Rows from block 4 of the text decoder, named by matrix and row number. Rows with one number belong to one attention dimension. Each number is 128 + 32 x the weight over its row's rms, rounded and kept within 0 to 255. All counts start at 0. After the name is the row's rms in percent of the matrix's.
# v: cross-attention value (decoder.blocks.4.cross_attn.v.weight, 128x192), inputs 0-47
# proj: cross-attention output (decoder.blocks.4.cross_attn.proj.weight, 128x128, transposed), outputs 0-63
v.87 086 [146 158 135 153 128 129 113 138 143 124 127 190  99 128 134 120  49 110 165 144  78 151 134  74 142 140 127 179  93 141 131 132 136 122  56 200 102 125  89 130 170 109 118  86  95 132 104 134]
proj.87 089 [117 140 148 136  78 132  89 109 124 111 128  99 149 153 151 170 129 160  79 176 114  54 151 102 163 151 100  89 167 127 130 134 102 140 149 200 166  33  49 128 102 127  84 116 174 113 143 110  84  76 104 133 119 169  81 147 148 137 165  69 114 187  91 138]
v.88 091 [175 131 111 133 126  76  84 111  54  82 108 106 127 173  60 156 149  79 118 119 130 112 152 106 112 107 165 134 132 140 132 108 150 125  97 118 120  94 123 118  44 117  98 117 127 109  97 123]
proj.88 090 [103 155 107 156 196 192 168 237 128  96  68 126 170 124 161 129 166 109 109 137 113 158  84 149 146 101  84 142 137  70 180 167 116 105 184 170 134 103 111  78 111 179 159 153 104 124 121 129  85 108 185 108 156 100 136 124  94  97 130 124  71 119 120 130]
v.89 106 [122 151 128 168  92  91 148  87 142 100 166 202 146 183  91 142 189 179  64 129 121 151 125 150  96 136 151  53 124 120 164 161 129 144 123 112 136 169 141 113 114 148 133 121 133 123 127 167]
proj.89 103 [162 130 137  67 157 120  87 127 112 121 103 182 135 106  91 125  60  91  90  84 106 143 121 105 115 171 189 115 111 149  95 143 135 120 135  85  90 188 146  98 168  74 151 169 123 115 168 143 224 155 173 113 123 155 182 145 128 157 153 105 134  96 196 123]
v.90 090 [117  89 124  72 109 213 106 143 125 187  58 195 154  93 163 128 136 141 137 160 136 149 102 142 102 133 159 117 154 173 132 154 108  75 122 165 124 156 129 123 120 155 138 143 133 102 142 137]
proj.90 092 [163 116 159 165 119 113 114 122 186 129 108 104 194 135 135  87 183 155 127 136 129 102 153 155 110 147  98 113 122 124 168 142 136 161  94 151 114 147 103 165  99 128 119  56 113  78  65 136 126 117  91 136 142 129 138 153 142 123 160 148 127 106 127 110]
v.91 085 [143 101 141 119 151  74 104 142 122  61 168  81 124  84 163 169 101 119  88 200 121 138 108 113 143  80 158  87 125 115 129 165  95 149  82 155 106  56 137 156 147 118 124  83 136 140 112  99]
proj.91 084 [150 123 147 119 112 168  63 188 101 148 113 169 157 135 145 143 112  16 116 149 157 172 113  99  94 155 132 107 125 156 152 118  59 165 113 187 115  75  58 143 196 183 126 110  97 155 169 120  88  56 149 105 154 187 162  93 105 125 115 151  96 196 125 162]
v.92 098 [151 139 124 162  74 216 100  53 135 146 155 127 129  93 234 113 137 189 121 168 113 137 127 156 145 117 151 125 142  99 174 164 143 110 133 121 128 155 128 145 120 122 138 167 132 102 145 138]
proj.92 098 [111 118 147 114 113 100  83 127  81 147 126 147 126 115 132 103  87  89 110  72 215  97 192 114  57 162  99 134 111 164 116 144 128 180  63 153 106 170 136 123 182  77 125 145 113 169 142 142 171 143 126 138 138 142 105 116  87 125 131 115 205 109 160 140]
v.93 098 [150 131 127 145 153  78 122 150 102 163 145 132 119 125  47 105 145  87 110 121 142 108  44  65 116 143 155 131 133 137  95 104  92 115 149 121 119 160 120  99 129 123 128  87 132 120 123 120]
proj.93 098 [112 100 103 127 162 161 216 121 118 110 138 104 151 147 154 149 171 168 111 113  77 160 132 113 124  99 155 145 138  63 106  74 118 103 186 138 131 162 108 119  94 174 113  99 203 123  87  41  76  91 157 134  87 139 152 148 108 109 153 139  98 128  86 141]
v.94 095 [179 167 141 170  75  65  76 159 114 141 174  86 123 153 171 144 166 169 106 135 143 148 173 162 115 104 167 123 104 168 102 102 171 149 114 138 128 218 160 149 208 123 141 121 133 136 153 112]
proj.94 090 [163 126 144 153 127  28 119 151 140 193  99 158 125 167 121 155 106 144  93 169 115 114 133 136 133 127 114 126 119 139 166 145 129 130 148 157 130  77 100 152 130 151 119 156 105 136 198 122 130 136  91 187 136 103 129 129 119 182 142 159 129 159 165 140]
v.95 093 [106  88 143 164 160 122 107 135 194 146  86  86 119 142 154 144 121 140 139 161 166 145 181 182 132  89  88 118 145 138 156 119 133 140 153 118 125 134 144 174  77 124 116 174 145 125 150  94]
proj.95 092 [190  95 126 113 147 158  79 164 128 169 146 124 123 106  83  56 138  85 149 106 182  90  96 149 139 159 114 144 101 206 151 180 161 163  67 120 172 146 160 164 148 156 155 136  89 166 141 176 145 160 148  75 161 127 146 131 123 124  89 136  99 115 137  99]
v.96 115 [ 84 130 176 138 116 118  88 108 102  88 118 178 114 149 104 167 119 123  79 135 169 123 152 147  70  81 154 111 126 103  82 173 138 128 139 121 109 127 159 182  32 120 114 156 161 156 103  97]
proj.96 122 [153 127 206 140  71  90 134 151  70 112 198 119 116 146 167 114 153 115  93 138 102  99  68 194 150  93 175 139 127 120 157 136 135 105  97 186 123 192 205  80 157 143 145 115 118 167 139  72 157 138 181 159 139 146  89 117  64  94  93 136  99 152 115  69]
v.97 131 [148 137 101 125 143  66 137  90 100  72 140 142 115 150 116 139 135 188  85 134 144 137 160 120 207 127 126 130  92 121  95 127 114 129 136  98 110 199  49 124 129 105  98  72  44 117  78 137]
proj.97 127 [146  90 153 151 140 135 103 114 163 106 124 182 152 109 146 139 134  97 123 105 203 113 132 157 148 137 122 176 129 170 127 181 176  95 145 116 174 143 104 143  97 126 164  89 105  92  61 131 142 175 127 103 140 118 136  98 101 183 148  82 143  48  88 159]
v.98 106 [125 124  93 155  74 224 141 117 150  65 139 189 158 114 179 128  72  68 102 126 104 139 172 172 135 112 125 163 155 114 154 183 117 142 106 123 147  90 147 141 155 155 139 149 139 122 134 157]
proj.98 107 [ 61 140 190 150 122 179 143  90 119 176 110 109 152 189 135 150 105  70 176 120 111 127 126 112 143 155 120 123 115 159 161 156  90 150 198 129 116 102  91 115  87 137  41 190 112 156  85 109 136 138 166 123  94 141 126  89 106 107 133 167  69  70 166 110]
v.99 132 [134 123 133 186  38 187  99 134 142 170 108 122 140 137 148 134 174 152 148 115 166 142 122  92 115 145 162 188 170 103 119  99 123  91 171  67 130 203 114  92  52 146 120 139 145 139 232 146]
proj.99 141 [134 124 140 167  77 194 148 150 119  71 110  84 150 148 110 177  64 194  73  64 107 132 118 103 104 144  99  98 142 154 121 131 113  79 129 162 143 142 131 114 124 124 117 110  93 118 144  89  88 157 191 137 111 138 128  84  97  99 168 181  77 103 132 101]
v.100 133 [ 84 141 132 126 129 125 138 128  94 109 136 156 151 103  97 148 144 255 133 129 129 172 107 136 110 126 107  73 133  84 143 120 111 143 106 104 139 105 153 112 117 161 122 113 160 178  87 112]
proj.100 135 [125 107 133 147  69 130 142  76  95 175 117 125 118  32 136 150 172 157 114 140  94 172 150 107 136 169  64 151 112 191  77  90 153  73 138 154  98 233 134 122 165 161 127 110 128 165 129  96 147 137 141 122  66 137  93 145  93 113 139 103 154 184 101 144]
v.101 124 [207 138  68 147 141  91  91 106 118  89 133 146 139 163 118  94  91 103  54 120 137  85 113 108 159 124 130 117 120 131 118 156 131 113 159 138 125 199  85  92 127 131 110 115 100 149 142 144]
proj.101 129 [178 110 138 137  42 103  92 108 130 148  86 158 163 129 138 134 166 123 139  88 146 114 145 126 174  95 117 179 119 161  57 144 154  79  95 120 108 166 179 161 115 105 107  88 101  96 124 120 116 142 123  98 151 173 160  96 137 167 183  74 181 114 128 106]
v.102 114 [ 65 133 201 162  97 128 140  84  88 144 117 161 103 136 111 138 108 176  71 130  94 121 162 139  83  95 131 120 107 126 135 151 118 157 164 126 108 156 158 214  85 107 138 123 142 149 104  97]
proj.102 112 [123 152 215 138  93 123 131 153 121 118 150 108  88 121 172 136 211  97 107 140 121  66  60 157 135 114 223 143 141 141 173 101 112 144  95 160 115 152 196  63 145 136 162 131 132 158 105 120 133 112 173 116 129 102 101 107  74 111 125 135  84 123 131 115]
v.103 109 [113 137 193 128 147  24  97 112 117 141 125 129 124 173  95 104 167 255 111 132 162 126 104 100  82 140 131 136 109 137  84 111 177 139 159 123 137 176 176 143  78 140 147 119 158 138 108 123]
proj.103 114 [150 134  78 148 112 110 107 105  82  56 126 155 124  79 167 124 161 217 137 148 164 106 132 160  93 116 108 131 136 165 112 120 172 114  70 128 156 174 140 159 151 123 162  94 125 138 130 134 160 169 128 115 171  63 134 129 122  95 116 153 106 197 114 139]
v.104 124 [ 59 117 153 137 132 155 155 150  91 216 108  74 113  44 131 136 126 107 185 124 104 137 138 143 122 124 112 113 123  99 180  53  67 105 125 130 119 106 152 130 168 123 128 131 146 110 183  76]
proj.104 125 [148 174  71  92 156 147 150 137 164 173 101  80  87  98 119 114 133 107 141 123  39 134 116  93 147 121 148  93 139  69 130 102  77 129 123 117  89 114 138  65 164 130 141 148 146 114 168 158 112  80 121 126  81 128 111 179 118 162  82 139 137 143 130 168]
v.105 106 [214 130  76 118 100 115 100 183 175 106 130 151 159 140 163  99 139 131 136 118 148 120 102 106 178 181 132 160 146 136 112 140 135 137 111 107 151 147 100  61 160 152 163 110  99 143 148 183]
proj.105 109 [104  78 103 167 134 164 135  63 118  91 102 149 164 138 119 170  80 164 129  98 157 171 183  87  99 146  51 143 134 196  81 138 133 126 159  95 128 127  52 200  80 111  90 160  91 119  97 124 153 165 109 111 141 134 168 111 154 113 200 154 144 121 123 138]
v.106 130 [154 149 138  96 150 126 135 128 155 143 102 132 147 153  98 109 163 154  68 131 129 123 125 130  58 149 155 146 161 156 101 194 184 138 157 123 156 121 142 101 165 163 123 128 155 149  45 155]
proj.106 134 [110 120 158  91 134 129 119 164  95 116 109 147  90 150  96 147 158 135 181 147 139  75  93 131  96 125 130 120 136 137 131 117 104 151 119 111 106 137 120 222 152 121 126 150 154 173 148 187 107 123  72 150 138 120 194  71 149 121 135  85 131 137 115  63]
v.107 127 [ 77 145 172 136 104  85 106 182 142 140 121 132 135 144 135 138 180 204 125 119 132 165  86 146  98 117 103 168 152 147 147 140 159 158 134 108 136 183 161 158 101 142 150 121 171 131 130 127]
proj.107 135 [ 98 106 117 174 171 146 143  53 105  85 109 128 109 126 154 172 124 169 131 110 127 188 143 124  53 123 127 136 164 161 132 121 152 141 128 162 152 119 133 116 114 152 138 165  95 173 113 128 144 131 170 124 114  87  90 159 120  75 106 198  83 173 112 130]
v.108 101 [ 83 155 101 142 146 160 134  87 148  63 143 155 133 146 134  95  97 120  52 116 141 128 157 176  86  66 149 136 145 117 132 181 119 144 121 132 132 143 189 143 119 152 100 143 158  92 158 113]
proj.108 103 [ 91 158 180 114 103 126  88 124  85 193  82  87 131 204 126 128 103 107 163 104  82  96 140 122 182 123 172 124 135 129 168 170 106 120 187 157 132 145 131 137 110 125  64 121 131 164 107 111 138 111 164 113 109 117 138  89  93 120 108 110 102 117 173 124]
v.109 114 [ 89 107  94 123 219 133 206  84 154 112 157 118 114 113 128 136  96 117 209 126 128  64 185 146 151 113 152  62 166 132  61  76 115 148  90 179 107  65 147 146 149 110  97 121 157  92 153 123]
proj.109 120 [117 136 151  63 147  89 116 190 171 138 124 125 118 113 128  87  83  96 103 136  86 104 130 120 198 170 108  64 133  95 165 108 145 145 208 164 153 158 103 112 215 137 113  91 162 104 130  59 105 150 129 122 160 102 133 168 126 132 114  66 162 137  82 187]
v.110 122 [103 121  87 138 135 139 149  96 140  37 141 168 199 139 148 130 111 112 133 132 121 126 149 193 109 124 115 143 159 107 156 163 122 146 124 166 174 127 166 117 162 190 101 147 151 107 127 156]
proj.110 120 [ 68 149 105 108 102 158 115  78 111 195  74 121 168 165 114 152 104 109 232 104 119 143 154  93 160 149  42 120 111 171 134 155 131 121 176 145 119 126 107 128 102 135  29 150 104 129 134 165 112 133 160 114  87 131 139 118 140 118  97 145  99 133 180 140]
v.111 125 [ 69 130 117  76 153 184 146 118 150  76 143 185  93 146 157 113  94 104 185 136 113 149 168 130 171  73 124  91  91 106 105 123 104 144  52 156  93  12 133 171 136  89 126 150 110 108 180 107]
proj.111 122 [126 103 165  80 144 109 150 157 109 179 206 116 141 116 145  94  75  73   2 126 122 143 170 138 178 143 184 140 126  82 164  99 135 136 198 137 136 185 121 106 115 162 122 116 117 141 138  39 170  98 133 122 136 168  83 187 102 110 143 128 123 130 137 181]
v.112 126 [161 115 112 154  93 163 143 174  94 173 133 138 158  32 147 172 155 183 169 112 140 180 140 102 150 206 104 143 151  94 153  74 104  99 163  66 152 144 101  70 142 146 151 124 119 143 123 169]
proj.112 130 [121 137 111 172 133 208 183  76 150 100 106 110 111  51 118 163 153 151 131 129  95 167 127  79 112 166  24 117 125 162  72 115 109 104 114 117 111 103  74 107 138 142 124 153 115 130 108 142 125 177 131 119  78 130 138 136 122 154 148 156 122 111  99 136]
v.113 109 [203 112  51 115 116 162 116 147 157 129 130 113 163 104 160  91 113  79 176 111 153 108 122 118 137 183 152 134 151 109 123 112 118 140  82 164 156  87 123  43 168 149 152 147 121 138  97 162]
proj.113 105 [122 113  66 104 153 150 131 123 122 175 112 147 141 110 107 144  63 149 186 105 104 135 143  93 141 122  35  97 105 141  88 144  90  88 147  70  97 141  71 201 138  97  84 149 138 109 156 124 131 158 107 150 111 155 165 116 169 139 148 119 160 127 152  97]
v.114 109 [200  98 138 104 123 164 109 118 138 153 105 157 141 146 109 136 135  84 140 136 127 148 125 108 104 177 133 136 121 144 122 175 135  74 148 137 145  42 101  96 161 146 127 125 101 159  49 157]
proj.114 109 [145 143 177 144  93 131 154 181 113  63 195 166 148 117 102 105 164  90 137 171 182  88  78 169 107 139  93 116 103 111 123 109 144 150  65 110 116 100 118 176 117 115 141 158  98 138 154 159 129 129  65 140 139 184 154 110 165 128  97 111 123 115 120  80]