{"encoder_arch": "tdnn", "encoder_activation": "gelu", "encoder_widths": [192], "fusion": "cross_attention", "decoder_mlp_ratio": 2.67, "decoder_fused_qkv": false, "decoder_cross_attention_every": 1, "decoder_tie_embeddings": true, "init": "trunc_normal_002", "beta2": 0.99, "steps": 12500}
Rows from block 7 of the audio encoder, named by matrix and row number. Each number is 500 + 25 x the weight over its row's rms, rounded and kept within 0 to 999. All counts start at 0. Numbers have three digits each. After the name is the row's rms in percent of the matrix's.
# conv: pointwise conv (encoder.blocks.7.conv.weight, 192x192x1), inputs 0-95
conv.69 096:507497502501504494497486521474513491533484480491460548400453476514493506466516474473509472488503512432496503475492490504493498492459501517461510503460468530450480492474527483456509467463500522465484528526500517504471519508494492493455514501491507405486503460465520520502507505510509510483
conv.70 104:490484490515522478480484521429476479467498515451505510496462492444501516482502459498497486488483472464494516444490480504506518517506493444498513505449492451418458431488516485495504477500496527478494532493480498502501458515490500503498511520498497418499476466486525526508495494439525513454
conv.71 093:477511521506483523546520478458473472483492534507528503537512506546490475483456480500459495457531409545519491525469458471529497549488505499494510479478495486518463522453482531503535483508510508500514535475505501537458520505509502486493513488512518454499533569498484486507529467469494486532
conv.72 102:504471503484485519472519504516436495482475496494457447530445512471522488450499499522494508469514517479462505496445478444485495495499487482492497474434524518454460470485509497515496407518493515509459505486507487510511448467510456473475501497515490513508506496486515541490503491515487497486
conv.73 108:464484476512503493495468498517499519518473515453493484489496495474495473511504473470481467514489510517486520487479512477480476503483511487471519491491422506534515486487484463505515483495482508483485533491450480517513497452419472501445499498483480497503516503496503495516509422508498508471
conv.74 099:530513515511554477501501531502519510458528511498510492525516522515458512506511498510509472510498503518497527499541478483471488482517510494536479497492504512497484507515504487482421470522475500419492530485515520504494499518504535513538514499505505503472495481495484500502491519507500520509
conv.75 096:488457487498491536504500493476480521516538494480479475517456502482491461484522464515505483473486555488489503475486497460517505500478476491519521521496513528493518477520539553486480513510507480445461481498532514539496454509507510489502486534505502408491443513525476487449495493476485497485
conv.76 103:475485514485497427519515456476481522503476498498491467429488483517494402502471522451494520493472490492533503523463518468520519482490474526484505501536501506514497495497485505498484507473484491523453506480513467468487505531504511477442464505484476478480493468503477511485499493482496479513
conv.77 096:434511490492457522553497497487519517519476440508480498475502518500528518492522499475551480503499534498524494502563505531502493534485518548490462504474482498525522497502515493480499477509519457461497461493477478499473497496507503491482492501531561482405497523491487433460473485475486492494
conv.78 101:513509500488490493516462483510514502477513407501487476467521502458476492484506508512508500494518472506485504521528479498528483485483486511532475486504496484500456487477504522506513492503506490516489488445496485488457492506500519489509494490397510508432518484467498522476517530490482478476
conv.79 094:508529504511490552492487523509471530492526520480526471543451498526466510499513498523506489502504535549484491536453435467434496486522482498496528510489520511509499525485496450498504496512484526503488533480499516525504509472469465501538524518504499515514493514545500488494539492511524534546
conv.80 096:427542476500524471528510520466508471446473497513517474469579464518541505508495487482517519500497445481530479524469520476523522503497474507491485500485519454553511490485490497511476506468509454498491503503498516503455499514513515475495538482496493479422515510485484513455490493469482484487
conv.81 097:474469522511491482518413466498505501474473507485505470518480515473489447518491522522493511472507535510501494479521475485517491492482482486481495509539511506488498498506481489483515489531469488472475499505445466517504506511441504500502509483528522499545481510517446457507528481497490481490
conv.82 102:514537488504495512485472487529489490480515513482499526515507483460486477472514457515512458509521499494490516466486506500486481491498495514517510498436501479498465482503524471489491434516490437475512527519496524509485481489495510473512497493493512512469495507498500498504479512531498513483
conv.83 102:467506444517485527479505539503522488493455475488473540512484533529495515504541458510530465505513502485450506469490506498515516506487494518432524455444456522499496490485490478471501498502460513488505493521503511499499484484475456499471521517475503496513503515500525510537512423497497519477
conv.84 099:532526470492504474473477523490523470439508507494459510448507508524443513473512486472515476491472459504517492502538484472501516457503483494494528489482510478485493501491494476433454466467496502436482514534499490523493537500498474520506499509478481532502475554502499506511544524522500492482
conv.85 101:533511450503510492478476496505471479489498497492510490500495512482435512511514466521494473496505450520469504488515525499453510495448517490493487463507420434502499499496515491518464543454513530522499542448493503507491490508491518507519520461431512504519554489515510529457515472509493501470
conv.86 102:493509516488504504497477498491506493505509488473517480501518456500492474473492473491507496478518524462488479489507421488491476509496504511481501488509507509496495505392498496481474468484473502476509577509468498544499515431465459450510544496512490495501498488510517509529499482500505486496
conv.87 094:517510494462488556496527529516528515496522520514500529518451490507472498500551522574540505512539479495487505502514512525486505476488477497501485476449529509479482527535536481489484501478512513489510511502524566528463508495521504504514544490485553510495501472525544479506477512506488492519
conv.88 099:493494483450499506522499504512477507512500523469544457547534516505515491494495502505499497436486506513508475498482439518490488501498490507518456515523497499507497486490483521549508510484504495511360529464494472500466525488502487488487512488512507528503527505497486506491500485499461479495
conv.89 099:403488498504505505483493517493485541520492522509481497528461516472493514482501506481509510505461481477453483501505499507473448471469484495509520488504467483492519519487514457433544486466550504489502494446512504500521539471519482508497513492518529468520497525485506502480469485499470526496
conv.90 099:478519478498535523514505522444528454462437471525500452497550505529454497497531536523511534473525475487530526540452502488488489498513487474455492499552487479513485515478502467510482478483484533517443479473510502530498524492505544500477556474487501496472506490500512515490511507477479492503
conv.91 098:457500485502497523488511487473580465506480478510491466522492483505478476495527506513507517502511507494486516531516522506462494501503517448489472505480499491504495529534526447513486464517479536505501511452487476537485533472455527518511490481517504483506481531473494491481483498460469472503
conv.92 099:489482500528495507520459525517437499510492493458489481505480523484471520517496488508498472510500517517498478517482439500521463494477487500487529510463507519456498452463482504497551536518524517507486509458481489492485462483473497512488491517522497493453524543468504522488533490479484531502
conv.93 101:489466484471495483490507502490468507532493541518404519491476529508469513503510480499516477483451522500456475510508516503520507443515452485481514461493478520478546499499521514446470508490524559473545471493519502489466523521515498496499499520498475442511494521502509515509525504469495474500
conv.94 102:488436512506503506499517499445504413422505518481529508507460499495490515480466490497437512489443480481509497491484511509487502489475496437518504528494501414441467491519476520526472474479510509512456516489514465511534499528502493515499512496518496419509486473467506495492446486431515490497
conv.95 097:484466494514497521491465509509514531496505473465521529510457515480498521497507457482501495504441502512502497532514510538514499438464484495488503530518500508477540471513538469550506463498522482429475496521534525518517491546490510535471492510520516521505480499473477502443524532489503517509
conv.96 098:485498492474458481485494484500496493508481505508486497480475483507491483464490465470489471464465482534493432507489505476503407426497471521502471503509502483512483498489500479481470458475446524505494522464534479455470504544522479492484504501501475481495516480489522503486501517498473471511
conv.97 095:521466496510495516527493501514472497479480462476490506491507514495497508450463468505490485458490502482506511497501444516485441455501517505490469502481506511481469514460489497493494513509506514468456521444481452490498476486484504405486507477531502509439509503423522495489510516487517493522
conv.98 091:504477509504495535552484489427463470492542495496516514496510526479502506483453459473470511468499553574512538520464525515485508525497514504518478538500499424509444488520512523517505510548486524510507469509565486515497512512542528482499519488536516494526528535508481478493500509415509500509
conv.99 098:495472486501490494538470506518516493477505510484512464485541505470500493508508459502495477494547524490499493484496481517518504503510488452495494503530526470530477486493510497506469526477517440476493502537517501523521529492509487499502507500503515507462439494508505488508425520488485490462
conv.100 099:490508507457482508533517489497525498520502506483516495503519486520510484505497511509496521478471504492515457483539442495521487467510463476492495506535481486488521499466496496477522522510531477513454527478509498561431517480513454490495492482508518530425510458477496509476468483525447483509
conv.101 092:522517482488494527493467521506488515505494507450480534508489505454498524509580493581576481525532514510497492480492500522473529509533482520458500488451519488482491462485540479490515515497531489517563492501472538507504465472468463522515547513477505498503496489534574530527489485501510497469
conv.102 097:514521508477503480521465487494500441518505486511494529525535487468529434510527485526500505468501468503543483482516506484527533514485457500510454477512480508528495483507469507500507514475489453490488500517514519528461477492505517504505528451485499497448512499493477483495462476535483452455
conv.103 109:510479455515496504517498495505476517498502507485491485511552496484383485512512476514493438502485483510486512491508476496526439512437504497503523414510472482514504475511457510502495473513501504485505508487494480493494469526502512519508511498486493508470514535470486505506509510499487491495
conv.104 099:543476486503490455495441486501474524517521504478531466498546474487525514523483478442483494474517530505511467480481501507491482479515507483524452519511521514489537490508497521506500527501511446492499529497505463418517482558512506460520463481507448538495519484514484516485428509492496491479
conv.105 101:510531501503498533499500503485487495459523503513436482488429493483507529500505485497494472484527457465427472499482496502513498515465488486507506410496509483463491507494444477505469484482500470499499469469523485485496469508511474464487509482498497437492525469513538491512487492495497503512
conv.106 103:460507517509517424523498511486467532529495495497457442459521500520535506505482495461486522514510451492473507507490514496481543484527512505503515433533520441520519498482497509471527493497529474539484511495507471513496472502511512461480455524465503517473507507514456515486459481504494528493
conv.107 094:484502439526489523508508526481471522527517515518510504565478504530466515471490488523479479493515490505475478476460483514510499567499497483502541481481520511511499521502486500515549490519500493477465544530518500526493534492516470538515541505493523508540517501519517490499488489510508542523
conv.108 101:438531514511502524520530487478480489458505492498539531470526534516477498475521512521512500497525468531544525586490514505518482512485450525499503504517509485535487510508467479489509483501486539487500489533507491505490518509497533543464520503492485515515481521510514461472548505501499478506
conv.109 107:478468500522518482523479506516457496480501517443499485516484476432475505434490487470491482502498493501496506464489483489520485516479513490518523505448506514488458414517482505528496436511508490474489525470491476507547419524501506516481509519501501477525494514448505526500490504477523506445
conv.110 098:471477508532509500531490510459471527509492508459524498518516521479494529460413502493458492494499476527513521496468511512524473530478529488502499501460516483501503468508481522533510467524514479472482538482490474518536473524495506517486529502501526481544518523426498511465503507384525513473
conv.111 094:516507508514504520539482512509491517508500447488507509501538556497505535452437494477487502482466503511515512518506476532480443480496521526499468497488513513490506515468450505520511555518505482447447533479485457491473504481486518457494502469523499527428498527444495499458512517478510507508
conv.112 098:523495493513497519478469483445501457478503468467500515487414431505500525523511520492491502521518472495501526486484527523520507524457514458506477515492491483388484491510544480518499544549508502517529530503502502486491510510469526516487501513436483446526524446536486476526515512467495503508
conv.113 103:485511471460448499476471463491504432517519510505504489469489506495507470487493498482499481488487515477502465492507507493503509502475504509516381544494461498517505498483529502503503484448437470515530533501509485515495473503498471519507479483504498491517500536491482508539490500499494459504
conv.114 099:482500511513482536502481479506513510523494516505493510495505483516512475506482515509478524484520515499531496522463495503533467459493505521500482505514520514502482524507486487508499446476477477526466505513508471466509486541507508498450426469513455501470537505445452450485473490544506516534
conv.115 098:475487490492485512499453480497511477503491428508530477516494490460494440504513475503502501462482503472526514487472506501481477495503442488488499530495502516483472471495493498502516474530462478517469521539517492532426505471501491489496518482456456529463491465504492516505494493522468478486
conv.116 095:484499501544501483531511500496503521483491496495488499536516530508461494477490501516501491485481489515524515500473482507510426511480502491490478482487504519473512505507434450489489488519490469465432506533494471516463490498513508574495526469486522537459494547493493501494499469501501507506
conv.117 100:518493500519504480490482507488436513505505490450470509496490539466497484506528484504518500458445516480525496513512461533521491438497503489498502505502485521458530443481502526495478483475485493470427512521521485502471459508520515525475488492511504514395498511469498517473527505506484481469
conv.118 100:518506497497510511497486502510454504506520515446472433499510498475509501486538475524542452511537501510478502468485449496505511521532496516506516499478535485505495454496540483463490467516495481498524493450467505501499444508499526486521517557523506489488478503534507496543517518486480506467
conv.119 099:508502484448459495490490450489487519517522510506522542501511486480541458488530493517504485467524502515523501460543543493523558535502409487509495526455517514499477480516533523506496529507499472502493503463500493514487489507513497529503496493501491508491516506508485496459455520516461446500
conv.120 098:494503474490506524501510515509448501501491487488511521479477498520455505505523476514521465501569457525503489502466469535522481507491466507488500490436487482458475518496516493487470510486521528477523466479498543493485494486500498493481510512501512493467492526520525527469538547507502487532
conv.121 103:487499486471485487479498468495494412504482523494497511490483475495504477494499505499500501479504506500531488496501506505490521505489495510498390544475483497543542494498539489492515480440422492517527488508485519504477493474485471476512509489489508489518456525528511516487512515496496482499
conv.122 108:478495480502497493495467499506470510489474460493463478517475505453492497474498474515490501523524520493504504484474534495524483484492494489482511493463521500516484446485483466487494442487501490499508479522479481515520446491492498489494499501446517495527501496481502475508501485485459520440
conv.123 098:488491484496508475473514509486467500502498540494460486509485513492492493534508461481512469455455539458427517470500489453454507467537498492484491497489505510463486467477489505470483526528487518507507516518494477455502468514520519475515479511477463459472452448531501527502502515487485492512
conv.124 098:513465459494498483493497489516510492502483538496517450523477436511486477507501513519482483477491484459488509470448472474515496530479504496505479468489472521513458479506492544532528469460478544526418505526493440490496499513494506474450464499496483512487493515472466506515517491513489481498
conv.125 113:476495485502457513509512509475522508514477483473488530462502514541480495487523465494522497491498514467489511484503489528498496489521507519427518509482479520495498484447520472504501486478506488501502493504493509505487495389440442553447508507486492513482486503475516493499487461498501499467
conv.126 103:475477487475512493502506480504500416510498534490525493511488499503505461520507523508512515483469512482586501486505503505506503499492503504503394536505464516508536499513514517512508495413416489509502484504485502510462502481487510494508511447496491486466463522512512495483472483519467480495
conv.127 095:500486486525463484513473490456533474478511492501493532505534505504446489500524494499505519512528498514564512507514524486533529529490504485505522560495450443488523499521523548508478531519519440523575505545491527516520506488487486545500512500469529474532505505542507503536513497466515497508
conv.128 095:465441514511496487511525458488513421445497517471495510509463460492503484461461499428446488502472514480513520484464518467505506522475510477514485540483515448493452493522480524515480487505488504498491498477507475485552512518507517486495474487548490437510504496495479484494461505473518495505
conv.129 094:506511521500480516526494462454471467502531486478502496444500498493491461478507496501507503509533490523543507526471495481578524514495514529502467492492487487496484490501497580495504499442488479506530493539555498506494501516562503502438509479508502458487507534505502492504563476498496482438
conv.130 095:531507530500549458467497532519535517449510506519478517523510518500466479510518482494520470486456515522486515509505495479475490464510498494506490487529518513520496498489501497453425483511442510421471551509491524500483520513486536509528505512524489506512496474521479496505519522517506506512
conv.131 095:469515498488511480499483520471467512482528516496531461536520565485475495486490505521511506478481494549495489513471464463523517555443486491506477475501498499497471493484444540498493509511472523473444507473501504495481517524505527492483505471521512483496519531478491530456529484481478514481
conv.132 096:501504476484445489488503490460501483516529498497490518442525513498506489468523467485512457457482498488475476474518481530476532491480469528507492521459464468514482476446567500469499472426469532497476507530498495502451468467476426488494486496491548460481489465478504515469522488513477473468
conv.133 108:509494492496504495502484514537446492478528485450442492504464507456500500474507473498492498519510518507491527466507516469482479470501500483528511490443515500519461471496503436475486440506474483483502482509489515488500440453501501461509482503519512491479502507475525511516493500515493520468